From a checkpoint of a small image classifier.
Model: 32-pixel images, arch convnext, norm layernorm.
Training: soap at rate 0.002, 7200 steps, batches of 256, held-out accuracy 76%.
Rows from block 7 of a small image classifier, named by matrix and row number. Rows with one number belong to one neuron. Each number is 128 + 24 x the weight over its row's rms, rounded and kept within 0 to 255. All counts start at 0. Numbers have three digits each.
After each neuron's rows are labels from the 100 images, of 14848, where the neuron reaches its largest size: "responds to" is what is common among them. Only what is clearly more common there than usual is listed. The data: Sentinel-2 satellite tiles (TerraMesh). In brackets: how many of the 100, against the usual share in percent.
# gate: MLP gate (model.blocks.7.mlp.gate.weight, 384x192), inputs 0-63
# fc1: MLP up (model.blocks.7.mlp.fc1.weight, 384x192), inputs 0-63
# fc2: MLP down (model.blocks.7.mlp.fc2.weight, 192x384, transposed), outputs 0-63

gate.274:126147143127112131101199116153128082137169095136126088130108111106157093120153122143120134159100124161118149131127102128139147152096120185153113129107087157131086131141145127109136106124147153
fc1.274:150106124139133105108133129106117117105092149130097104122131113153159137114154145106155139121109134118113156135124139127133140107138147033122135151128118146115137140149138144093150123161135136
fc2.274:122122112112137124120121100150137127126137176123127163147163135129118118140113122134143125173125100086115085125119101127133115083163124147076132138153127179142143116167119151124102093099177173
responds to: main land cover: trees (51 vs 19.5)

gate.279:138128135113139166129097127114154147109153106065139103135114132146140117100100128099113107112134136196129163153121127132108122101142140132136154160107066146115128080114177138103121123104155072
fc1.279:122114098149117121160115132138127093136127108096121134131110099122188153163077133086110168130163103149099129136107125190127081148120159137124083147106125122150146128074144117098133138128114132
fc2.279:116116146141117077136109110140103141080128105117124123106131114129119139160164156130124133145127157121136127167147164152118124140108116132143148077114127151166123172113168129121135092130098171
responds to: main land cover: water (47 vs 11.2)

gate.7:106151095112092107122131128129111095102137124137144102134135156151154124091105150138181162134118067144138134151144089124144117165136096132133126114085135128129145112128127107150110130137095137
fc1.7:162135094150131150119112157095131125155135147166117120139130131112095151119144154105107111154142120137152161118118096147124153120172102176126120125155150148162115138140138144114145101089149109
fc2.7:136098155111117082116098116126104129130134113172141147128149110072145120155129131096121131154119112149122077123148126102130143152123135129159111114126150150125146150122116159138134149136121160
responds to: snow or ice (66 vs 20.6); main land cover: snow or ice (61 vs 14.6)

gate.197:157113069093131173148137131115140091147147135152108170107137155151122132164127117130147071138135158136130141110156144157130122063144119131131104119131093152140165174103111129142127161169145129
fc1.197:154113057117170138118168128121122122104147137122130097114128140121111105109124111142109175165111109146156158104126105121079105170127139100151133126101147132107133131162141192171137120170139152
fc2.197:138103127138127145161123111170128117117141082083191148124161138104092108137123130124139126135147172142138100161052089080091119132135125106147135112115148066094131114129108134142146102120136122
responds to: water (66 vs 40.4); built area (63 vs 37.5)

gate.306:133119144120116136108115138158108119133142141102097083143109147138149154147107113093075187140134183117109143128108148112132116112169156120118124117161124126119085197091133125139133125130161118
fc1.306:130129134092141104143113166107133110115124155127154154101143151161133122105136112168147136119104124129111142175141139125123179094206154151084139147148143113118095144084135127117106130152109125
fc2.306:169133099125136118105220110150091145078142079116116112144120115125144150119143116136094119116121114106104098104143113124147111120127128106128111132100141178126135142103133143115148111172123080
responds to: bare ground (49 vs 24.4)

gate.17:170168098186151108113071081154174129128180148133124112137125154139101153136102145131128133114136151094187126106111139151174113128138109164114107175150150149141125117130133150153123126149107110
fc1.17:179113174133153132104153104103130160089110144111130098154164158088114146147106126129128112119125116194139116133082130154086127150147138124131165082166137153128088114068128157087131111107110168
fc2.17:114152137143117149136139121200139134137133160110157100148153143154171121075104158073189116140104191127121130141146114144151133144109138095145117152111131134095124093140164126103154105129110117
responds to: built area (72 vs 37.5); crops (68 vs 38.8); main land cover: crops (46 vs 20.2)

gate.299:111101151149154111100165124116144119092098147084099120133141160135156137093123117135112132117133137098111129116172100108164103186114138118136126086128157089154140156144101152126129127092154146
fc1.299:137117101136130138102149169128141178112151124149113119167129090099115110105135105165156109121131104109140163113125110161100151118128130174130136115126149121155134129129151116126114101165119116
fc2.299:161109195091108115083119140089107140130118149166153084130115111101124140132159107078122144143134109136120131149143166141113133167133098149136179129116131144138144078142146151121137116114138113
responds to: main land cover: trees (42 vs 19.5)

gate.255:166135135086109116158142171099174136091134157164124120114116152144129142144090107133104154100124150117122073129135096126120112164094142077079171125102133090131130146087107129151126143132081137
fc1.255:128141101069126149120119115158113115131137152096115165118161104124159167108137153139161131141088181164103147105096152129142125143136149150155102130118163166132107126136160116148107139145126148
fc2.255:150154140132079125155134127102163133101086117083110118123114118139117153124139109152140130156131168114146104123170131142149137150091107104137112085094136132123121094127094114086153112125121126
responds to: clouds (52 vs 15.4); main land cover: trees (45 vs 19.5)

gate.108:119131176110146127136106089123118147162061150148134136102136119123133110112129112128137173114091088117120108090098125111158105110116172102161158108132130154127117087118099145108130144099081098
fc1.108:160158100133103112150103099125139116171157139148148111155126118109136178158135065145156176168064094113112101107113102155079101110126159132084126139126124143112115122125113152134126169102139130
fc2.108:123138105122078136151131114139114109117153123116103134125145134080121164079136111121121155163124083147098131137121142137106123137105151131158137133135134188078148130160126127111140177116144109
responds to: snow or ice (54 vs 20.6); main land cover: snow or ice (47 vs 14.6)

gate.179:172111144141127143107134137142116131118146135080099134132153127135118136147114175129116187131143165152112116157102139110131110072129100123113155119121158121151122124171143133131100111077107131
fc1.179:121159120094076091109112136132112156128126086154099100106143130101150133125090144096101137093131078135133159145127183163086161139153118158118112138116130114159122141141161092134139157119143120
fc2.179:124136113129138134155109151099155071127103096113187105120146071147099132120112102139146094148177203134103115100128137120120099109154107131143177130108068109102147146135155135105154149101130116
responds to: crops (64 vs 38.8)

gate.340:119124119160134162110145132132139119133141110105134131117111112153123126123133114140129128128150160125092115108141122155112143176158152175105174143167130103143112091119145125095131145145117210
fc1.340:119130107115090103117128159135147127141151105115132078139192119094124161089192150121134149158124156113132113142166142134116111120110158170110121137164114131124116131153140130186133149115135088
fc2.340:174120159157143110131130097130145136102134117159095142125165155153129145093132137121141144100102168107123137133137151148140122113101145122132130082117156132112136122118180120112111147169137114
responds to: trees (89 vs 58.5); main land cover: trees (43 vs 19.5)

gate.105:087096136147138118135104109170152130153134134162135128128136110135095171107124140118130095135161119128105130140102131154156160160109123136115141187144083169110098108121169133108167141108136099
fc1.105:108145143140126144135125132145081119099151135144079092107154077106134128119102127093147180080145170126093149095159141164146126126092100153110148100100108124134174160146140142127140174123143147
fc2.105:128072169123094159111127191134127137135099127151112152110107111176141121137115154152137154137151160113123107101088132165138140145137132148140111133099168130118156115141118108108099101148132128
responds to: crops (64 vs 38.8)

gate.155:143131149135107103103143149098119135185153084077088092150108138133081144085123127094136089155111148164124092103102103107086080150146130141101128137131117109102162141131144131124126127096111161
fc1.155:098113121115126119132161104136175132102123138115188108119140091130138127119149129117111131122121118084150166147086145116130136092114147159128100104133134128134098146142109114149086146100112120
fc2.155:134114108116138146149131118147127114166088114091199092121145148118103148144152156108127108100197132103160141108157133147078129092132129099141134148157133146120112137149133116118120157135138145
responds to: main land cover: snow or ice (34 vs 14.6)

gate.284:143102207146100160115118133145109138178073149088108124126112095128151108144142138138067149147171159118176148132116181136143124119104079118100098099110131142128148110130098140121131115109139171
fc1.284:143121038172121156098144154134107119116104167093142119083127154156150117137110111155143179155135117113144134085112123175136141173102101145144140136136102103100137162119109129097099123161176166
fc2.284:131109136163108077153120129130154121138137161132139112113086127099110135096111129118126128115155128117120130123157168129143101120067170139124145171144152121142117093120137104113110146107130146
responds to: main land cover: crops (44 vs 20.2)

gate.20:131102113108113143108098136128119138116176120119117091118159153136148149118145184131166076129135153148141119154184134120127151124144135125148104137141158148125171156139116123148089141112159184
fc1.20:113120120093091117165142125123141114116091095181150054156128114089105118181142127113146151128145129116117161128132116120124117106105105135104156107103118120105068095069140104120170153156156150
fc2.20:149141121093156136148123094152161165122126085157126077074130148123131108133155143129106140099126147139119110057163107155117140111104159145160110166138140113154208107128097149116152117134127160
responds to: water (67 vs 40.4); main land cover: water (42 vs 11.2)

gate.236:154151144141126128097132100126154138110142137111157075154105125145135125132097158138154135156121149144129133162172159151131070123105139128135137085110103164127147084089112111116140066128130117
fc1.236:102151145130118152107125148116164112144147143133158111164149076153169130134154097117114101115159138137109144144137152142132119080141097142141088096097129134112146130168125113171079106087159112
fc2.236:136133208138121164125163110090144113067113126078127117129117136140110119148117121134140134143101129120142127127098101145126127066121147087094165107142137126112134137185161140121094101158146103
responds to: clouds (54 vs 15.4); main land cover: trees (43 vs 19.5)

gate.27:094091153092166128128081128157140155135141134115145131148086109141080124115150078119149116154148129150091127116169145124096138159128086199101136120111135171132146143106107122108128097159121094
fc1.27:123097133201142148105125143099144129096106139075157144118145163104142140096154146162118130143101132120108090097183109144174137153125139068155177134129120140119134122122112168125144146106140065
fc2.27:104142086108107133142130123147142151085115181110160126108132090126133131121145124150118104129135120115083156113096167121137147116147144130082146098090131092109127099133111080107099096117109074
responds to: clouds (40 vs 15.4)

gate.374:157157142103110152148135156099124151115150139094102092154118121154130174153094129120096131097115111099134145117119136096152118112079184140123155133125130164092135124172143109102137130121129104
fc1.374:131135124109133123141109115114119114134139129136147120147136138144104109086203145127129157106109158112129159171131101156129120140125076138139161164095137114153106136090188150128100136119155127
fc2.374:123131120116141147144135119077116143119118113080125151133119124091116125093117179109123153161145128108126082134117144140126168153123096114157128114157075175166091102112111103111074119126150139
responds to: bare ground (57 vs 24.4); main land cover: bare ground (35 vs 5.1)

gate.312:085109141115145117124098135120104119112128129194131130135117165120118104090121178126126089136131146127123144150116143131083184157099128136128127126102138120108115141143108120102125098122158126
fc1.312:140067143141160128124132151108084158102135078116099131145142129114130162138154156121091123107119071115143187154112116085113147084156126156063100137153118130100118116108134145134116132177159111
fc2.312:135159127096064132105132123123095193127126105146145155123066131119154151121124137125116146139105150115122083114152093149152080121114148160125126116171136120132147092150138117110085105134151117
responds to: main land cover: water (43 vs 11.2)

gate.101:155112156124090085160138203126180144123150133098128109129156160119131134116118083103191125106129149099128107120133110112146119114149102147133131142156100159122119106135118142113116128102160137
fc1.101:150137114161177174154162151096106165161122120131125109124128159176128122125125146082080130092094119121154159103120094145123148140092129134079175139097133148140136146102164108095151068102124138
fc2.101:092141169120116090123160136109160130160137107123098152143100102131109139136121132139109128134102091075128125127113115119162129130158105126114072091130123170136095135121080108108108127130136184
responds to: trees (95 vs 58.5); main land cover: trees (54 vs 19.5)

gate.336:114103116123081134105131104184137137108152120137131126149094156114129079129136167175119178093136121088130149154136112143138110145143166102144092119122136142126105130125132103164181144146167140
fc1.336:118120171133075124147109134086128171108115106109169140074110139142166163121120110102119177124101144077091146168134120151105141133104115132126121104110101150125144111148142158118176143118113131
fc2.336:106148128128165069116123139126180124142124148151119117098112125152141106111089151112113191095150158110154115105147126143105090127158157128142159117123121130115111132181095131145135110154122170
responds to: built area (64 vs 37.5)

gate.112:128120099166096120125128143159150113126122130140149112155125166119154122148143102141128094166145135104157125112162119138119122095127171124162143171171121143158132113118117135098086148104139132
fc1.112:151137105096121144116138108142070100114136127115092130164116153118096133148115145125119090147157101137160131132122097124132110151118135163131124119063148132101099115102118152153114159160138103
fc2.112:139130086148135132137201148132084135138115113162155118102147101105115130173174114121106082120130144125151103142091103090087129153145100128144167087106148150125123140135159132128151153136091156
responds to: trees (93 vs 58.5); main land cover: trees (65 vs 19.5)

gate.375:087140153129121111116123138125110108114153105146140163162107118163105143091151111124150161126105128119156134119136138139122133160165110117127114123082142170147124120133143102165120117142139121
fc1.375:186134105108129162172159130103134131107133142122075099147084114128167159126098124136104131124101099151148163152124155141136106142114107114156135147144099139102103141143160163128136106145088107
fc2.375:083091113131201122092129152094086122162138149118110139112116131100158142145142119102168140124116119129132154162178121115101150162118144127152132124155162141161089098127166145092114122112117109
responds to: main land cover: water (28 vs 11.2)

gate.267:109150127154122096144112150169105155130173109142115077124062096114130105186129132091135133171124107123136118137132104132168181145151110190097105113134086145175117126085114086091107115129114131
fc1.267:127132187124105124132126160131097145128080144141115079131168153109121142142135142131154104115097118157180142130114119100118140119119123021140128145133120159123126150117130103152123166090132121
fc2.267:103132116086109145095103162142150181135166097161127115113161152118093159107119128112134112122097086166099119157109100123118121099146108136141124127158112159120141132113147099075162138147134111
responds to: main land cover: trees (56 vs 19.5)

gate.372:148151132142138120135124112132110178071157104133132151137090112138108138089123126103114139071145180140117131119167129126125143121155149124147157090154132146132151092160133135116123121078138125
fc1.372:137112129111117153150128111161169137159115127202133157133118097163135128087125108172141154074141129158098105160112119108089121132098122120130088152136140084136077133137161113172120114170123124
fc2.372:159156120152113152128124100207103138153112118138176105106151138126149132154141137180130126119134147107155164162115123141134156105075138151167141112147137127049105104146144140130070145123123153
responds to: clouds (44 vs 15.4); main land cover: water (34 vs 11.2)

gate.190:132142144141123088134087074155143097128110128134126118162099148141107111090105170155073157114090100137155090107139092133123111088126107160109151138105157145157097103148121133153125128100097136
fc1.190:122158154103129083152104097145099113126124164116088159187142129134120163135118129155156129169138142108110106121110151129190129108146142137137129153119106148127135104116107120118167123173133153
fc2.190:102115162136172135120123099144130137134114135154161117148108111145151138103100089085078129098126136141104119136117134123107124104161114093110156171153164139130138145141089111173170142149072125
responds to: bare ground (56 vs 24.4); main land cover: bare ground (35 vs 5.1)

gate.226:080084132109112134158138112140126123142134099108106114121139140157150143144148153136111139144146132099163177100124107125087138134139158149110148121084177140134133198140146132124106148188121101
fc1.226:137082128160132117150144158138112103140169131127106153141118134154120164117147127105133120168131123157144111074141106155095123145145139109105128120097143137128094164179092116128119156101107102
fc2.226:118163121148143109122163124115152154118175134135120156132157102115148125164139087146114130153146136108108128137151159107091069117150174136120130124124127151102155153146138152125124143100114081
responds to: bare ground (58 vs 24.4); main land cover: bare ground (25 vs 5.1)

gate.96:155167130125155104137089092118140143136106172092100116130121149111131110174090080097124139137130128124137127116146120136169093147166123131163172071142119155133132122137178139168120100115104123
fc1.96:184077135101156152124136122138105149111138133116128097122099124106061127139158177127146142139117118122127137139103139124120114176125110162102103164103095101091107118115117101087118144131129112
fc2.96:125175095143175143129137114165110131147115125111151171074185112117145123153095135144181157132086138143143126116138084139150111130167083094100103129155155112121134084150166133125174136118129131
responds to: main land cover: rangeland (50 vs 20.4)

gate.172:098116109134074084137127144119168144127114188118115121132160119101144153119109169144122128088136134125115167144129158148145125113101153127110138129086181135126140122116162112145162113178111146
fc1.172:150133096139128132149076154094141100131123140106124118112131129137113113155120088164146137109122139128114178148164113128127081089123131115157174127157118153143129130116139100118150140177172114
fc2.172:129158135135141095125109109169161148148103140144130119136089110115135122164181163156118153108093112145098127105159129131196136117095116160103153127130186123107101121145141140156163145132087104
responds to: main land cover: rangeland (52 vs 20.4)

gate.200:138145111127125101127150110118139171159096110133143150140133116139149167121104134113115188103094084139146134128125118120130120183158090118107122073138112104110149161123108149132086171127133075
fc1.200:150115107167154144151142119148092139121113162172140122115089120127122161121126066140128125150169123159144112120142114135124140105100122129092111155110104138110130159160099110099121091151100201
fc2.200:090105126126088107152149130132108113119122159149115146114136114135150162133123126177144143128099161142138143101117158132106143096107144119135105091133142112136126164138141143112115105135136103
responds to: snow or ice (42 vs 20.6); main land cover: snow or ice (36 vs 14.6)

gate.310:165136118168103089133075144142106086112144117127158156152105136154131126126111138114098115102131076120148109132169125151134153123109120105128113159111074186106112153154084149159129171180133105
fc1.310:142128186146134131162124105161139080075141121115066085165126153144124117119157147124128138180092167095139094146144126127146119088131114124149132134132104120098130179126097145160130126124081130
fc2.310:135125078122116104133166090103147093131137145113107123144128143150121132114152089156131157103138114103109147123149151103109101166124120147121141152170137159101123139133121093125141149129140137
responds to: snow or ice (67 vs 20.6); main land cover: snow or ice (61 vs 14.6)

gate.138:173164148155148136113109089126128080161104130128102123120097171102110131146154104129113123086111119118095141140131113091126102122083119148131162108115106132114128107131150101094156155138090099
fc1.138:101110111121109153122104117090125163087109101109107152120134110125124124135137105093131183147136132138131127141103134119162118145200142142118168098168149164117143146130131122144113114114139131
fc2.138:163095122114100095128161159082118088128155138087100174169104121110154120131172120106192108150110117104159142147183091132129158102128152122125107160145144122124135151107146102144133143160106127
responds to: main land cover: water (37 vs 11.2)

gate.100:104118124132144075117095131095154101092155146120112152142138116132098127168133121140144142096159138136107159103119121100149107120103118128146120154113136167088165145107129145111088106140134161
fc1.100:128082123159137127147124141126118159091179121184115077124123206122118143123169116130131095169161133116078115170167098157088105114132163133137164157158085117122160125134140113115138101114129144
fc2.100:128142123137110100111136134133125101118142134102100089114082094136106114114130110188160087167149084127125182174162131126097102128107115138157112125148093113104105087134062100151119138116108115
responds to: trees (90 vs 58.5); main land cover: trees (49 vs 19.5)

gate.213:121121116128147145116151177124103108123124138113114175132112125135121117144135140153148131147145129188135152180130120183115147143119107078108130126133140166140129131123129112167123125115153140
fc1.213:099124163165095119155069162138096102120127143127118128122108149132117113195142094165114164128166151173153085122113107183121126107126123100108094132132132140121097112115127142150110123182120139
fc2.213:119087117105150100119111080121137145131123148169164141129147128094083130111125176121124157164142110132155108120096118105099119123128121107165126135082071154118148137130132119116107174145127076
responds to: bare ground (60 vs 24.4); main land cover: bare ground (38 vs 5.1)

gate.349:113130108163102151145097152115174115142109145128102097164132138113188146120139132170098101153100142138161112152176128124121136114151098132132117149085192113140150101132160140101101100095121102
fc1.349:126133152131177154181108130163166112116096114082153087167147142154111145115175139114137137067119143139164095115152173141110108158128165149085191126145117092123148133135138162156125081127137105
fc2.349:154129141155117110121074134122109150093115123114156128137136115186106152133134139097105144130152132146167097118130144095158162102141142147126120160130127153120163108139158132102137123091135114
responds to: main land cover: water (33 vs 11.2)

gate.97:107130098159143119074098103152130150162156133115163139140143136102090110133094094149159138130163132144110164113137137137151116110099155116116090122129108146093129152141117138152121114152172142
fc1.97:114145161103159061131103102096113119155091077093098119117149182128114134179131156111107107119137125134118139131130104160136120122140118103098130123144100110104097119135121113114148135147126129
fc2.97:113176154150106123112126139140101147148131135064161128154122102125152132165146136120118109120136145140138101147129127131114142102120123135113136124121156178126113126163100150147166173149169119
responds to: water (71 vs 40.4); main land cover: water (42 vs 11.2); flooded vegetation (29 vs 10.2)

gate.205:111117139111144152092147119083113121145115174133111126123123159127143095157118168137095135155128131096137115135137094166152095116114089136130116119118128140142151076051111108164198116169058138
fc1.205:120140116154106114152125148133186087167130081112113090122140093112133120135151112103148149126106124130073173139133171136125122173102130117135166128145119119109172100175137122101117136137096114
fc2.205:127122120137107117149160112136125122082137138125134155124123157149165142147062120107108151160140156090133128094118109089138142107121107095074119169102120152165141093117149147116106124119142119
responds to: built area (62 vs 37.5); main land cover: crops (42 vs 20.2)

gate.25:214144095129107111153096137111142119125059130122148153172174147099101180131100159150108117110151155111160127096104115129147118162152090121205134183127140136158109107166117123118110137100141105
fc1.25:076147089122157127115174143117122129126053182149143121160174167137148144113163176103137121126127141082084108137133154145170123122170163116200133139138118125152116107136113110142169142115118121
fc2.25:122084096113141120107151124147157114156109117132069121153156115138109133196098112095147081095137142109153151111087109121169103133134124136129125123142101144099117177120142113133063112129140148
responds to: main land cover: trees (60 vs 19.5)

gate.175:179117134124148091113097114138092139135112087166125140139174115137125074097102141126130151165165103090127108147125154146106133154123132130099137135131103103118142170114125085127104121137137155
fc1.175:129116169148143116132169059100128142147112099098189158143196140175106149139183113152163074105102160134085177138149144144112131161144160157120135105121111107134141133128111151142148135101164135
fc2.175:056144114135149153113140142142133106104138159111120160122167136120186130117161108150131117115113100132120127143122075146141172139139134128141115121127148121158145111125144154149108145138118088
responds to: flooded vegetation (32 vs 10.2)

gate.228:175132114114087137128145137131163127175083121105069151112127171125159119143132116149142090122141115148122101132114156131133116125110147144137153126138114125146094094104118121130124110149099126
fc1.228:129135141087140107132124071126123128112138116116211109087135126122129174120120098136106132102159117077120120109101129153096147109112146175114111082137129107174112153070116130115158142128082117
fc2.228:105134104110137118105163169131117199154160113137114167140127124144110130115109143073149136165111153167136092173119132121121114108119099096145152129094144116098089142123106155182141123135145122
responds to: main land cover: water (28 vs 11.2)

gate.3:124130152158140138128143146086112127129155131188120164087132145080127119094100116133119135155138150100162129138105113130179127092152137168095145125115117134113116131109148119106117128140145140
fc1.3:126101132140111132040099111125159118136130125110148143138140113142081103097113144135101137118154138123137137110137093101105160107070129112096139118088151117144153129146153122094174153122121128
fc2.3:129072133095150150144139112132145088130130113120137153120159154094134106084127092114167143125096136167117113142147127108101146151092118149111132141109135151124170127096154103108124135176135147
responds to: bare ground (61 vs 24.4); main land cover: bare ground (32 vs 5.1)

gate.122:168154146161138143121131132082119104092138154136093116116148155141120116157083121110150095100128089088124121156131113103033145123134135097118126108172112154101128122157141127093091184133146154
fc1.122:139137149111152092104139178136145073131119118126145120100118152122135115113105137148099131074137134093112114133122160137153154136122093181130104116112156111160101080121142133151141107116110142
fc2.122:131122141100136109113140112172112099164104106109129133118118105167130104107125165128122103106179142116104108078144135164106147097134139117122120125146152128146116072131132163162113098101141157
responds to: main land cover: rangeland (42 vs 20.4)